{
  "dataset": "photos of plants and fungi (iNaturalist)",
  "train_examples": 45211,
  "crop_scale_min": 0.5,
  "encoder_arch": "mlp_mixer",
  "encoder_mlp_ratio": 6,
  "fusion": "cross_attention",
  "label_smoothing": 0.1,
  "decoder_layers": 7,
  "decoder_qk_norm": true,
  "init": "kaiming_normal",
  "residual_init": "none",
  "muon_scale": "match_rms_adamw"
}
Rows from block 10 of the image encoder of a small image captioner, named by matrix and row number. Rows with one number belong to one neuron. Each number is 128 + 24 x the weight over its row's rms, rounded and kept within 0 to 255. All counts start at 0.
After each neuron's rows are labels from the 100 images, of 14976, where the neuron reaches its highest value: "responds to" is what is common among them. Only what is clearly more common there than usual is listed. The data: photos of plants and fungi (iNaturalist).
# fc1: MLP up (encoder.blocks.10.mlp.fc1.weight, 768x128), inputs 0-127
# fc2: MLP down (encoder.blocks.10.mlp.fc2.weight, 128x768, transposed), outputs 0-127

fc1.167 [109 141 158 147 112 121 126 128 133 133  92 105 125 125 131 120  98 122  82 172  98 144 122 117 131 121 107  76 139 128 115 118 146 154 135 120  98 137 141 116 173 130 158 108 112 158 165 150 105 135 143 157 148 153  98 153 109 143 143 108 145 137 169 135 141  90 139 123 129 125 195 121 112 133 117  84 139 108 132 107 117 133 141 136 133 125 161 202 122 130 142  99 119 135 155 160  79 130  63 156 140 152 140 108 109 137 145 155 100 123 165 174 135 119 108 144 109  98  72 141 107 122 102 137 128 108 135 178]
fc2.167 [148  91  61 136 134 155 156 128 142 109 116 110 111 100  88 140 129 137 123 112 103 145 136  90 140 142 134 142 113 113 135 136 134 103 129 124 133 123 125  96 131 121 143 164 109 125 146 115 109 107  51 159 119 159 180 151 121 133 125 147 124 124 119 109 113 141  99 131 127 168 167 142 124 112 159 113  92 134 172 155 169 139 122 107 140  98 149 139 100 144 101 132 126 115 136 145 113 123 122 114 177 156 169 155 147 122 159  82 116 191  80 142 156 130 153 148  91 129 111 117 130  75 102 154 129 106 122 114]
responds to: order Caryophyllales; family: Cactaceae

fc1.319 [123 107 111 163 147 134  85 167 132  95  99 128 158 118 133 157 129 120 118 142  44 132 142 119 148 146 123 133 141 140 127 134 153 118 115  90 104 140 113 150 103 114 174 179 120 126 116 127 151 137 155 140 130 128  53 148 148 152  79 104 104 120 173 109 134 126 168 129  93 142 135  80 145 111 117  93 147 124 146 169 168 102 138 163  97 128 123 138 108 109 128 125 137 133 108 121 142 145 122 133 100 131 157 131 118 105 120 124 131 111 114  89 144 136 142 108 163 173  96 173 151 129 147 135 129 155 108  89]
fc2.319 [111 106 145 134 147 119 148 129 155 164  87 174 122 115 128  96 102 173 135 108  78 123 205 142 120 111 136 105 127 142 155 111 107 166  78 144 120  81 134 155 140 112 100 172 104 107 156 133 134 146 121 132 125 126 139 119 129 118 116 128 146 154 116 120 120  91 115 148  99 129 134 152 157 126 144  90 143 132  85 145 152 119 115 106 151 166  89 128 126  86 157 139 185 102 140 149  98 121 112  96 113 120 136 152 167 156 116 138 138 130 103  89 140 168 117 110 112 130  77 135 154 135 144 143 126 100 109 123]
responds to: order Caryophyllales; family: Cactaceae

fc1.293 [ 98 124 161 135 126 133 106 155 102 108 101 107 102 134 122 102 156  93 119 102 168 120 120 139 170  94 121 113 133 114 123 109 108 189 135 117  55 119 109 170 109 159 133 140 100 143  77 115 151 146 147  79  66 162  99 137 124 132 122  98 138 115 119 144 169 136 120 129 127 133 127 139 121 124 123 121 153 159 142 121 166 156 129 133 139 157 152 146  73 102 138 110 137 152 122 150 151 167 145 135 134 126 137 166 137  93  93  95  95 113 140 153 143 172 155 110 136 140 139 158  97 105 109 154 133 138 127 138]
fc2.293 [112 118  91 135 114 129  61  82 126  87 104 128 145 117 164 178 167 107 118 152 151 159 131 113 133 118 133 135 155 130 134  97  93 154 142 124 125 137 159 124 139 109 130 116 133  48 153 144 151 121 143 158 137 122 141 108 116 118 144  93  70 149 160 149 103 102 114 159 118 165 176 146 149 123 141 150 152 124  85 150 123 156 170 147 122 117 146 120 131 109 140 120  98  88 101 127  89 123 167  94 110 141 119 115  96 135 122 100 108 100 131 169 139 140 139 135 147 137 148 123 100 137 149 112 162 144 121 138]
responds to: class Liliopsida

fc1.467 [100 110 117 169  95 104 117 112 150 118 163 106 101 155 138 113 129 172 123  76 114 143 105 128 122 152 160 143 168  99 145 108 105 154 115 110 137 130 140 136 136 124 120 161 146 122 143 125 180  85 118  90 150 146 104 130 134 101 140 130 196 140 166 130 117 148 135  93  93  99 147 119 153 154 114  87 116  71 114  83 136 119  91 136 131 136 127 152 139 114 169  85  93 135 100 121 114 122 138 141 123 124 113 128 168 130 133 114 106  91 131 127 116 123 112 187 135 114 144 144 116  87 156 159 157 130 104 148]
fc2.467 [135 123 120  97 140 170 154 143 116  72 174 161 145  98 126 154 145 129 147 126 148 147 130 117 125  98 145 134 137 123 106 148 129 125 125 149 135 136 136 105 193 107  85 114 114 167 142 115 154 142 136 133 133 116 104 152 117 116 116 126 103 104 168 157  98 156 131 125 108 111 136  90  97 139 159 104  90 119 135 133 133 124 137 142 123 113 119 137 150  84 112 146 116 181 141 146  89 136 156 137 157 100 107 102 114 169 109 153 132 121  92  93 149 125  90  92 119 213 125 152 135 154  89 135 105 156 105 112]
responds to: order Asterales

fc1.61 [ 99 122 132 151 150 149 128 134 110 116  97 168 162  99 138 107 123 100 119 113 128  76 134 169 113  72 126 113 145 155 125 113 102 133 163 133 104 166 158 122 148 120 194 154 118 137  89 138 122 139 139 109 118  81 149 152 113 160 124 115 134  96 133 141 127 142 120 170 127 125  98 111  65  66 135  87 169 126 184 141 130 140 107 113 173 150 137 119 120  89 140 126 151 129 145 114 139  72  99 119 127 129 139 115 128 164 150 116 103 131 155 131 135 107 140 120  96 105 132 104 146 153 147 122 125 120 137 155]
fc2.61 [138 131 138 128 145 126 117 133 177 112 124 175 152 133 134 136 118 118 155 143 171 129 173 116 100 101 152 128 127 158 144  94  99  94 116 150 148 120 146 117 115 108 154 152 101 153 117 171 144 108 131 152  73  82 111 100 120 107 124 186 152 134  74 148 176 110 159 177 135  96 145 127 146  92 134 116 100 125 121 157  89 123 111 185 143 102 106 131 152 120 111 114 169 123 133 119 160 132 113  89 128 105 106 108 138 116 129 136 125 151 140 109 133 104 144 131  92 155 146 130 116 109  91 101 156 109 104 155]
responds to: order Caryophyllales

fc1.10 [118 100 129 122 140 151  92 167 141 127 103 115  99 143 145 173 160 148 189 116 138 158 105 137 128 131  87 112 181 147 167 124 113 165 110 111  94 101 138 141 136 132 133 115 153 168 144  94 135 133 155 168 135 141 122 140 171  97 172  86 102 110 134 123 105  86 152 169 111 128 130 133  91 105 120 113 112 124 112 102 127 103 141 146 151 138 111 152 124 119 149  95 104 165 117 144 144 123 167 151 132 136 140 116 163  84  87  80 130  99 124 116 126 104 173 142 104 163 112 112 122 117 102 133 125  99 128 115]
fc2.10 [123 122  79  92 158 152 114  84 112 173  97 157 141 117 125 126 153 154 145 136 139 126  87 115 139  88 139 149 162 125 130 101 119 143 126 146 102 159 151 127  88 117 155 148 135 131 190 120 173 114 134 143 125 138 155 126 114  95 127 143 129 164 115 133 157 167 125 106  68 144 137 128 139 124 123 116 141 158 139 124 178 126 142 110 135 119 133 130 113 104  56 121 124 122  93 141 197 125 112 118 109 135 163 142 107 127 102 122  62 130 100 144 115 129 156 119 151 120 123 167 127  99 140 146 131 102 142 140]
responds to: order Lamiales

fc1.147 [ 77 139 105 117 134 140  97 157 128  88 112 169 111 129 119  73 114 139 101 115 155  67 154 139 111 130 113 174 107 118 105 176 133 106 142 137 106 141 122 132 149 133 163  70 111  68 130 121 179 143 133 148 121 118 129 170 120 115 106 128  99 147 115 134 103 112 154 126 132 153 118 123 152  99 143  90 127 110 100 128 120 151 139 144 104 134 123 132 136 164 138 130 141 109 103 152 132 130 123 109 182 161 139 129 129 180 131 149 112 126 145 140 118 148 126 117 127 114 179 131 131 142  62 166 147 160 147 109]
fc2.147 [117 190 103 115 114 102 188 139 131 105 117 149 132 128 113 121 133 150  86 113 148 119 120 118 126 128 102 147 119 138  80 127 124 149 105 138 102 126 138 131 177  94 112 154 143 100 103 143 138 147 129 110 124  95 115 128 130 130  98 133 131 156 118 167 147 109 147 142 127 114 131 138 136 116 124 156 144 149 177 159  96 103  81 150 136 138 122 137 141  80 119  64 157  99 138 124 124 125 129 138  92 170 133 147 122 167 171 138 175 117 128 135 108 156 121 185 125 111 120 150  81 160 128 171  99  91 102 111]
responds to: order Asterales; family: Asteraceae

fc1.81 [159 122 136 161 138  91 124 142 128 119 181 124 108 107 167 141 154 134 148 129 112 143 125 135 135 116  83 128 135 156 157 114 138 163  69 140 129 116 127 133 119 133 122 139 138 136 115 104 187 117 160 116 138 114  94 112  99 105 129 123 103 110  94  88 104 135 106 151  95 145 110 112 149 118 119 142 150 131 139 123  88 121 144 163 123 131 116 145 168 181 106  88 131 121  86 128 157 113 153  70 155 143  89  52 118 110 149 102  92 123 150 142 145 155 129 116 155 140 163 150 113 159 148 127 153 101 144 113]
fc2.81 [172 103 122 109 140 144 161 136 146 141 104 135 169  60 110 156 100 130 107 171 121 153 122 156 113 141 140 142 118 130 130 124 128 130 125 171 158 107  93 115 103 107 135 109 162 154 123 108 128 154 174 135 130 101 156 160  91 131  90 141 129 146 134 136 113 100  71  93 111 141 127  82 110 143 116 131 138 171  91 117 159 126 177 145  97  88  94 156 126 141 115 180 105 136 146 152 118 121 123 104 137 139 145 100 128 124 134 126 144  82 138 126 118  94 142 116 138 153 150 119 107 118 120  74 158 148 156 141]
responds to: order Caryophyllales

fc1.154 [ 95  96 126  79  95  90 117 141 117 131 120 124 122 137  91 138  99 139 120 168  93  93 127 129 129  90 131 105 102  99 149 117 145  99 120 122 109 158 150  89 169 100 106 136 127 135 169 133 137 158 129 154 135 169 116 126 124 144 203 123 129 133 116 147 102 133 133 127 142  79 159 138 177 144  82  86  94 122 108 105 143 144  89 125 104 153 140 123 127 142 145 148 142 126 163 124 135 159 170 140 115  91 107  87 125 135 135  97 151 154 153 120 154 105 110 134 131 122 106 154 121 123 149 173 108 138 131 172]
fc2.154 [126 110 196 134 133 124 137 142 148 119 126 134 157 110 111 150 130 136 127 128 138 179  95 122 159 129 152 121  97 143  70 138 123 122 125  97  89 114 137 141 143  87 142 113  96 142 150 133 141  60 121 141 123  92 125 115 101 129 106 156 116 165 110 170 109 129 130 116  98 159  98 119 139 146 106 129 115 141 169  71 120 127 121  94 154 140 119 145 116  95 129 116 124 144  96 179 137 135 124 117 130 167 149 107 128 133  91  97 174 140 144 195 159  83 115 129 112 152 106 131 131 138 141  94 144 140 159 139]
responds to: order Asterales; family: Asteraceae

fc1.232 [ 79 106 134 118 104 131 143  90 113 153 127 171 135 136 118 136 108 105  98 153 158 177 142 120 115 149 155 147 114 122 140 125 109 105 154 154 129 114 146 160 147  94 129 117 143 142 121 165 118 145 110 129 120 154 115 143 158 118 124 131 103 174 103 158 160 148 135 114 154 116 104 103 141 126 162 140 128 114 158 123 105  86 152 154  86 113 153 104 115 172 119 143  85  75  60 174 160 140 132 129 183  91 129 135 138 114 116 127 157 147 107 106 142 138 158 131 115 117 107 124 107  63 114 159 115 114 123 123]
fc2.232 [155 181 185 119 114 127 108 128  90 168  96 120 127 122 110 100 129 169 128 120 113  99 112 112 132 108 144  98 110 133 132 106 140 142 137 119 127 128 126 105 112 163 135 162 145 136 158 144 121 118 118 166  97 162 130 127 127 117 148 158 131 139 135 100 136 147 128 115 156 118 109 145 106 134 122  87 151  99 110 137  89  55 149 115 127 166 115 117 135 131 145 117 135 126 134 140  85 138 113 120  86 138 149 143 111 118 116 173 103 155 176 186 162 141 101 149  94  81  96 114 117 172 109 187 145 126 133 125]
responds to: order Caryophyllales

fc1.210 [119 158  98 104 152 130 121 135 110 125 110 101 109 147 156 115 124 179 153 131 144  95 123 156 130 123 122 129 153 104 125 128  81 169 119 132 105 111 112 133 180  83 128 159 111 168 128 108  90 138 122 154 118 153 107 128 149 116 116 140 117 138 115 123 101 116  87 102 127 132 135 128 197 109  90 144 129 134 107 123 154 117 157 148 126 110  96 149 169 125 119 120 127 121 110 124 138  47 147 161 171 123 138 114 107 181 133 125 170 110 106 129 147 112 139 127 141 140 118 150 142 116 191 152 102 174 156 110]
fc2.210 [152 102 132 176 172 139  95 136 114 144 147 140 129 157 139 137 111 138 132  99  90 126 163 165 133 118 100  75 101 125 138 154 145  85 153 145 139 145 135 154 157 131 135 143 122 139 105 157 152 118 114 104  94 149 185  81 106 150 126 143 124  72 123 110  85 150 109 107 124 136 150 129 143 144 123 161 133 130 170 100 134  86  92 109  93 166  80 116 116 152 138 127  98 127 187 149 127 140 125 110  97 113 146 124 132 113 128 153 143 126 133 105 137 123 142 147 111  86 109 145 134 128 154  88 124  84 156 132]
responds to: order Asterales; family: Asteraceae

fc1.348 [112 123 163 137 115 118 127 129 145 123  61 143 163 149 115 107 111 149 159 166 139 118  83 115 125 138 146 136 114 118 129 111 123 143 150  84 123 173 125 118 112 110 188 113 148 145 144 103 128  91 130 131 114 123 142 139 156 138  91  74 136 149 118  77 107 153  98 141 111 182 141  99 165 123 139 156 164 144 164 127  82 105 168 131 131  89  94 167 115 136 136 167  83 116 144 133 128 123 108  85 127 120 174 120 131 123 113 126 108 147 121  82 143 125 130 122 149 155 167  97 121 132 139 114 149 143 123 135]
fc2.348 [158 151 109 149 173 114 131 152 164 114 120 164  97  83 105 157  91 178 143 132 116 169 133  90 122 131 101 138 123 109 145 100 137 133 133 103 143 113 140 116 142 143 134 131  98 130 124 110 131  93 103 188 125 110 100 112 142 125 126 151  93  90 140  92 146  84  88 111 124 168 183 165 117 153 156 153 157 118  84 118 126 118 110 146 153 161 168 124 127 137 141 112 129 123 155 124 127 182 111 107 129 116 115 137 151 106 110 142 106  87 109  95 144 134  94 145 139 115 139 134 148 126 161 112 125 113  75 118]
responds to: order Caryophyllales