From a checkpoint of a small image captioner.
Model: encoder patch size [4, 4], decoder width 192.
Training: normuon at rate 0.0023, 23200 steps, batches of 64.
Data: trained on photos of plants and fungi (iNaturalist), 32.8 epochs.
Rows from block 2 of the image encoder of a small image captioner, named by matrix and row number. Rows with one number belong to one neuron. Each number is 50 + 10 x the weight over its row's rms, rounded and kept within 0 to 99. All counts start at 0.
After each neuron's rows are labels from the 100 images, of 14976, where the neuron reaches its highest value: "top examples" is what is common among them. Only what is clearly more common there than usual is listed. The data: photos of plants and fungi (iNaturalist).
# fc1: MLP up (encoder.blocks.2.mlp.fc1.weight, 768x128), inputs 64-127
# fc2: MLP down (encoder.blocks.2.mlp.fc2.weight, 128x768, transposed), outputs 64-127

fc1.361:37 61 53 59 64 48 60 51 45 51 65 54 45 51 30 56 66 46 57 40 49 42 57 45 53 54 58 42 60 48 64 40 55 61 40 42 49 38 57 67 53 42 58 51 55 35 41 42 61 55 44 50 51 58 47 48 49 52 71 54 28 61 50 59
fc2.361:60 52 42 47 51 52 40 37 60 49 39 42 41 53 63 45 38 58 31 56 57 57 48 65 49 68 50 52 51 64 37 64 40 38 54 60 65 57 35 52 36 63 51 47 70 48 38 56 51 52 67 50 42 47 49 60 47 45 38 58 46 48 43 44
top examples: order Asterales; family: Asteraceae

fc1.397:40 67 39 63 41 44 71 46 44 68 54 64 44 45 45 36 49 48 69 43 58 68 26 47 57 42 58 50 36 64 57 46 51 40 51 46 55 63 66 46 47 35 46 45 39 66 53 60 48 45 47 58 44 45 42 37 46 69 64 49 54 55 45 35
fc2.397:58 59 49 48 44 38 54 50 44 50 60 45 65 79 47 48 33 59 41 48 55 46 50 63 55 49 59 27 44 58 60 51 51 42 68 62 44 56 67 55 58 50 43 50 44 46 36 39 58 55 65 49 55 64 35 49 71 53 39 46 47 34 44 46
top examples: order Lamiales

fc1.542:41 64 59 58 53 43 69 53 41 66 47 39 59 56 49 52 45 38 64 56 49 29 40 51 26 50 50 41 48 51 47 42 28 41 53 71 61 62 54 49 57 57 56 40 37 36 29 53 57 43 40 48 44 54 38 64 47 61 35 35 67 67 61 60
fc2.542:50 39 53 44 40 52 56 49 55 43 40 51 47 50 42 54 37 41 54 47 65 69 60 51 63 29 50 36 62 61 49 49 59 45 54 39 53 39 49 40 52 62 56 66 60 52 53 41 47 67 72 53 50 52 33 44 46 58 57 69 53 36 50 44
top examples: order Caryophyllales; family: Cactaceae

fc1.115:34 51 42 50 59 50 47 57 73 48 58 46 53 45 51 39 83 50 51 43 59 47 57 55 57 58 53 54 44 48 51 35 32 48 40 50 44 34 59 55 50 45 70 54 55 35 38 51 56 59 41 47 45 59 46 49 54 33 53 55 58 50 48 44
fc2.115:39 55 57 53 55 44 53 52 54 45 44 53 44 65 51 46 33 32 65 54 53 35 32 51 46 62 37 31 50 50 43 51 46 50 36 65 38 56 43 48 48 66 59 66 50 58 44 58 45 53 57 63 46 60 51 52 65 51 43 62 50 60 55 37
top examples: family: Asteraceae; order: Asterales; order Ranunculales

fc1.209:43 56 51 48 55 47 51 45 63 33 34 57 41 60 58 41 46 52 57 30 43 39 47 66 38 46 43 53 41 65 61 57 32 51 41 48 45 72 48 50 63 49 58 51 74 48 47 57 62 42 42 54 41 61 46 59 62 53 59 40 48 69 40 53
fc2.209:32 48 48 51 51 45 52 56 57 50 42 52 48 64 49 60 61 34 63 56 47 42 44 47 41 59 48 51 63 42 51 41 46 45 58 65 60 61 38 45 32 67 49 53 53 62 32 50 45 46 57 59 40 50 38 60 59 45 61 45 45 43 35 32
top examples: order Asterales; family: Asteraceae

fc1.74:65 49 49 33 66 41 39 46 49 53 52 47 38 50 45 50 52 36 51 51 49 46 53 60 58 44 60 49 53 64 61 59 50 40 63 55 43 37 54 46 47 52 37 57 52 54 48 76 45 48 63 48 23 30 46 48 45 41 47 48 45 50 50 49
fc2.74:62 43 58 58 46 48 45 72 66 44 58 55 56 51 60 41 57 41 46 60 46 52 59 47 48 38 52 37 44 57 53 50 47 35 44 56 48 55 52 72 43 49 68 43 47 56 30 42 44 41 35 51 44 53 53 54 58 53 71 48 43 51 47 49
top examples: order Asterales; family: Asteraceae

fc1.396:65 66 47 56 48 52 51 36 44 59 50 50 64 75 50 52 49 61 48 43 58 42 55 69 51 50 53 53 52 59 52 55 20 37 44 56 47 37 64 45 50 45 67 47 42 63 51 67 44 57 54 58 37 45 39 54 48 44 31 48 36 44 54 59
fc2.396:56 59 67 65 45 47 48 50 39 40 41 45 73 51 46 49 36 46 60 38 42 65 55 43 48 27 68 37 56 50 53 45 49 56 71 46 52 44 34 39 62 58 51 41 44 45 41 56 51 59 35 48 48 51 53 60 58 51 52 41 56 45 51 56
top examples: order Caryophyllales

fc1.253:48 49 70 66 49 39 60 54 49 66 44 48 51 42 59 40 56 42 43 61 46 62 38 63 65 54 58 56 49 48 54 33 63 57 32 49 61 41 66 34 39 35 50 63 62 56 51 43 53 59 59 47 53 50 48 40 45 53 44 66 29 51 47 42
fc2.253:55 54 55 51 41 42 45 48 46 56 60 59 61 71 29 54 32 69 45 45 48 55 50 56 40 54 56 49 43 61 51 56 44 36 51 59 45 69 56 54 74 40 52 58 53 51 42 43 36 63 66 57 59 49 29 50 48 54 40 46 57 43 39 55
top examples: order Lamiales

fc1.6:53 37 60 36 56 59 45 40 44 47 57 49 44 57 39 49 42 40 43 58 47 51 50 62 57 80 38 45 55 56 36 51 30 48 48 74 66 34 45 45 56 48 40 49 42 61 36 51 44 36 70 60 44 43 24 49 68 52 55 53 40 59 67 62
fc2.6:45 56 50 65 36 47 53 49 66 50 47 30 46 40 52 68 46 55 69 43 53 50 48 60 43 20 56 34 47 58 79 55 58 58 44 37 45 65 65 46 48 60 57 44 45 52 53 52 58 59 52 55 55 55 49 38 54 52 59 56 59 46 51 64
top examples: order Caryophyllales

fc1.117:43 45 33 38 59 29 55 47 45 51 64 71 49 36 52 53 40 58 52 46 54 45 37 54 47 83 57 41 53 56 56 37 48 52 34 66 57 63 41 59 43 56 31 56 47 61 56 48 47 60 35 52 49 42 34 40 49 43 52 41 50 52 50 42
fc2.117:50 65 50 60 52 64 54 44 42 53 50 40 49 51 41 60 63 38 46 50 57 55 46 56 49 42 50 49 78 46 63 47 47 48 57 30 32 45 32 57 35 46 51 48 65 46 57 64 42 40 37 45 42 56 46 57 46 57 41 60 54 52 36 46
top examples: order Fabales; family: Fabaceae

fc1.472:50 34 73 60 48 46 56 67 52 56 65 63 50 46 39 57 49 46 55 54 44 52 63 47 56 49 44 48 58 52 58 25 51 53 40 39 53 31 56 62 55 39 49 61 58 53 66 59 50 60 58 54 45 35 61 47 61 46 38 41 71 35 58 57
fc2.472:51 62 46 36 53 65 53 64 45 72 39 37 56 52 52 44 60 55 62 65 55 37 62 54 36 49 44 46 43 35 42 64 55 50 71 37 40 60 41 40 50 34 49 41 36 54 39 44 55 45 54 43 56 62 53 57 44 40 68 67 33 47 45 63
top examples: class Liliopsida

fc1.307:31 54 37 48 47 63 48 38 33 49 59 42 55 35 53 57 60 52 44 60 52 43 54 53 52 50 62 52 53 41 57 34 56 48 35 48 56 63 57 67 53 48 45 44 48 55 52 55 39 55 35 19 56 50 50 44 47 45 49 40 45 61 45 50
fc2.307:59 48 50 37 54 43 52 48 50 49 49 57 35 57 61 47 42 62 63 49 43 51 48 43 56 69 43 43 51 59 44 56 46 52 55 59 54 33 62 57 54 69 43 57 53 45 67 64 51 24 63 57 44 53 53 59 56 42 48 53 43 32 38 47
top examples: order Asterales

fc1.192:31 51 40 49 70 44 56 57 49 51 40 43 36 29 56 39 57 58 43 52 41 54 36 57 51 56 60 41 73 38 35 36 63 49 37 66 40 58 53 61 47 55 48 61 59 63 45 59 62 64 55 57 59 52 51 47 51 34 41 47 39 51 38 47
fc2.192:51 49 58 65 57 39 46 39 32 43 49 60 60 65 36 66 48 44 29 49 51 58 45 37 58 38 56 56 24 46 55 52 43 41 57 36 44 44 65 58 59 54 50 38 56 46 51 38 59 37 43 58 66 40 38 46 53 39 38 57 42 48 46 50
top examples: order Fabales; family: Fabaceae

fc1.479:47 36 44 49 40 46 52 55 64 36 38 49 43 60 42 30 71 56 42 67 48 51 38 61 50 60 59 54 39 55 60 51 44 59 35 53 32 54 44 63 57 59 64 71 65 45 53 66 66 47 51 44 46 64 62 48 61 41 59 50 43 55 56 52
fc2.479:37 59 56 55 49 52 66 59 50 56 49 50 41 58 56 41 39 39 64 46 53 41 29 57 46 67 44 47 51 43 41 26 51 43 48 58 44 63 44 39 40 58 65 62 67 52 54 52 42 48 50 69 30 56 42 54 65 42 51 53 54 49 53 33
top examples: order Ranunculales