Weights of a small image captioner.
Model: 6.85M parameters, encoder arch mlp_mixer, encoder activation gelu, encoder width 128, decoder width 192.
Training: normuon at rate 0.0023, 23200 steps.
Data: trained on photos of plants and fungi (iNaturalist), 45211 training examples, 32.8 epochs.
Rows from block 12 of the image encoder of a small image captioner, named by matrix and row number. Rows with one number belong to one neuron. Each number is 128 + 32 x the weight over its row's rms, rounded and kept within 0 to 255. All counts start at 0. After the name is the row's rms in percent of the matrix's.
After each neuron's rows are labels from the 100 images, of 14976, where the neuron reaches its highest value: "strongest on" is what is common among them; "colour at peak" is the nearest of a few named colours to the mean colour under the peak. Only what is clearly more common there than usual is listed. The data: photos of plants and fungi (iNaturalist). In brackets: how many of the 100, against the usual share in percent.
# fc1: MLP up (encoder.blocks.12.mlp.fc1.weight, 768x128), inputs 0-42
# fc2: MLP down (encoder.blocks.12.mlp.fc2.weight, 128x768, transposed), outputs 0-42

fc1.47 098 [ 93 123  79 102 140 107 137 100 105  77 164 149 161 103 144 149 194 151 137 130 171 116 127 111  57 172  98 131 121 132 146  66 109 172  59 117 182 138 100 134 108  69 112]
fc2.47 080 [223 108 166  98  77 166 159 159 152 130 111  49 175 117 140 153 189 136  96  79 139 180  89 128  82 140 131 156 113 125 166  79 153 122  95 120 161 156 128 117  82 153 160]
strongest on: class Liliopsida (25 vs 9.4)
colour at peak: cyan (40 vs 0.4)

fc1.698 110 [122 100 139 121 152 161 127 144 179  84 140 132 133 164  83 144 123 171 117 135 117 106 111 106 144 134 171 178 115 161  99  99 134 104  93 116 113 169 136 160  88 172  98]
fc2.698 103 [171 142 142 144 139 111 179 177 115 150  96 135 165 104 112 134 138  65 134 137 147 162  99 157 137 101 196 154 170 123 110 109 131 167 162 186  57 137 151  92 119 104 137]
strongest on: order Caryophyllales (27 vs 7.9)
colour at peak: pink (82 vs 3.7)

fc1.700 085 [159 126 143 136 151 167 179 117 103 140 135 156 121 147  95 195 192 128  49 160 119 132 125 117 141 119 142 145 152 150 163 115 125 136 157 166 134 111  81 166  90 115 127]
fc2.700 089 [105 111 158 184 101 101 138  55  92 119 158  97 156 174 172 132 117  99 116 104  77 107 143 193 160 144 138  79  79 137  71  69 121 101 160 131 156 123 141  89 111  80 146]
strongest on: order Lamiales (31 vs 7.4); family: Plantaginaceae (27 vs 2.5); text has "speedwell" (27 vs 1.1); text has "veronica" (27 vs 1.1)
colour at peak: grey (77 vs 48.7)

fc1.643 089 [ 61 109  84 127  71 151 127 155 124 121 142 108 114 142 165 100 127  84 133  81 190 131 139 135 126 112  36 132 162 149 134 126 144 162 144 118  53  44 105  80 164 117 141]
fc2.643 126 [131 123  57 119  93 121 117  94 141 100 122 146 129 144 118 112 149 125 132 146 153 151 145 107 168 105 123 119 149  87 103 138 119 174 161 107 108 138 147  96 142  93 142]
strongest on: order Asparagales (34 vs 4.6); family: Asparagaceae (34 vs 2.5); text has "yucca" (31 vs 1)
colour at peak: cyan (45 vs 0.4)

fc1.653 096 [157 128 109 158 164 136 163  44 114  70  88 160 138  94 122 137 132 131 118  94 168  91 115 174  99 109  90 129 185 124 100 116 132 138 165 146  80 105 206 101  84 124 117]
fc2.653 105 [106 151 140  77  92 160 103 125  51 136 119 179 164 138  98 160 137 145 124 129 116 157 114  59 125  25 150  95  94 108 111 162  75 132  89 154 178  89 116 125 160  54 183]
strongest on: class: Liliopsida (28 vs 9.4); order Asparagales (26 vs 4.6); family: Asparagaceae (26 vs 2.5)
colour at peak: cyan (31 vs 0.4)

fc1.202 101 [ 78 107 199 135 131 120 119 152 130 118 120 139 114  59 167 124 139 182 139 142 147 150 153 159  50 204 137  97 134 103 111 135 124 115 127 130 154 106 147 122  72 124  83]
fc2.202 095 [149 176 113  68 143 136  80 126 104 110 105 124 145  77 157 169 130  94 120 172 121  92 176 119  96 153  76 114  97 111 119 110 131  66 158 132 135  39 161 168 137 125 141]
strongest on: order Caryophyllales (25 vs 7.9)
colour at peak: black (26 vs 3.6)

fc1.473 102 [ 83  94 132 134  75 104  80 124  94 143 154 143 133 114 145 178 138 146 102 139 114 104  73 193 223 117 118 134 115 112 131  69 153  88  69  81 125 137 115 118 155 147 109]
fc2.473 074 [149 118 121  71 118  88  87 111  73 142 148  76 158 131 139 132 208 152 157  78  70 106 180 128 122 191 142 159 136 144  69 157  74 103 107 172  81  97  94 136 154  80 135]
strongest on: order Asterales (27 vs 11.1); family: Asteraceae (27 vs 10.8)
colour at peak: brown (76 vs 35.7)

fc1.207 098 [136 124 121 163 113 117 104 189 101  87 104  95 139 110 107  79 162 120 106 106 141 183 128 119 142 167  88  97 114 114 161 180 136 126 118 104 150  88 103 110 126 168 186]
fc2.207 092 [137  90 143 114 107 128 132 106 107 124 103 144 130 124 103 117 185  94  86  83  75 179 147 143 150 146  91 178 191 119 159  94 132 132 130 145 143 100 141 118 158  90  67]
strongest on: order Asterales (37 vs 11.1); family: Asteraceae (37 vs 10.8)
colour at peak: brown (85 vs 35.7)

fc1.195 100 [192 103 125 114  64 176  75  92  78 104 174 122  95 172 117 130 141  89  72 104 125 108  97 177 172 139 101 152 121  84 121 130 174 123 134  82  88 129 119 160 140 135 112]
fc2.195 106 [ 76 124 154 157 112 102 146  67 160 169  96 127  81  77 125 144 183 183  92 114 135 107 163 167 173 170 117 183 131 145 179 124 101 107  83 148 125 122 151 118 172 139 119]
strongest on: order Asterales (34 vs 11.1); family: Asteraceae (34 vs 10.8)
colour at peak: brown (87 vs 35.7)

fc1.440 101 [130 111 105 125 113  67 167 106 159 160 140 169  75 108 143 183 104 116 167 172 150 111 169 135  90  96 155 122 112 109 122  39 107 160 149  65 133 153 146 145 108  88 120]
fc2.440 077 [148 159 131  64 145 111 156 132 171 117 112 158 115 124 132 146 141 159  99  80 148 132 170 117 144 129 121 100 147  97 165 168  85 128 152 119 147 163  70 121 169 176 124]
strongest on: order Asterales (30 vs 11.1); family: Asteraceae (30 vs 10.8)
colour at peak: pink (27 vs 3.7)

fc1.141 096 [ 72  82 173 131  75  62 101 103  81 139 126 118  88 134 102 168 136 169 143 153  75 142 115 119 136  94  86 177  62 167 179  93 118 141 140 101 151 183 197  93 157 119 163]
fc2.141 106 [146  91 118  85 105 161 108 154 108 130 174 132 173 128 115 173 205 225 135 134 174 157 100  95 133 102 131  73 173 131  83  80 109 157 131 145 135 175  99  98 151 186  95]
strongest on: order Asterales (34 vs 11.1); family: Asteraceae (34 vs 10.8)
colour at peak: yellow (44 vs 0.4)

fc1.253 105 [127 162 114  92 136 110 118 154  92 119  99 114  78 145 129 143 177 136 140 125  59  90 154 199 112 124 132 135  96 143 150 125 138 127 202 121 120  98 113 105 106 170 115]
fc2.253 115 [108 132  69 128 180 102 123 103 181 131  79 150 137 137 162 136  59 138  68 142 120 158 125 162 125 167  99 111 209 117 183 121 128 142  70  58  98 169 150 110  86 130 108]
strongest on: order Asterales (27 vs 11.1); family: Asteraceae (27 vs 10.8)
colour at peak: black (26 vs 3.6)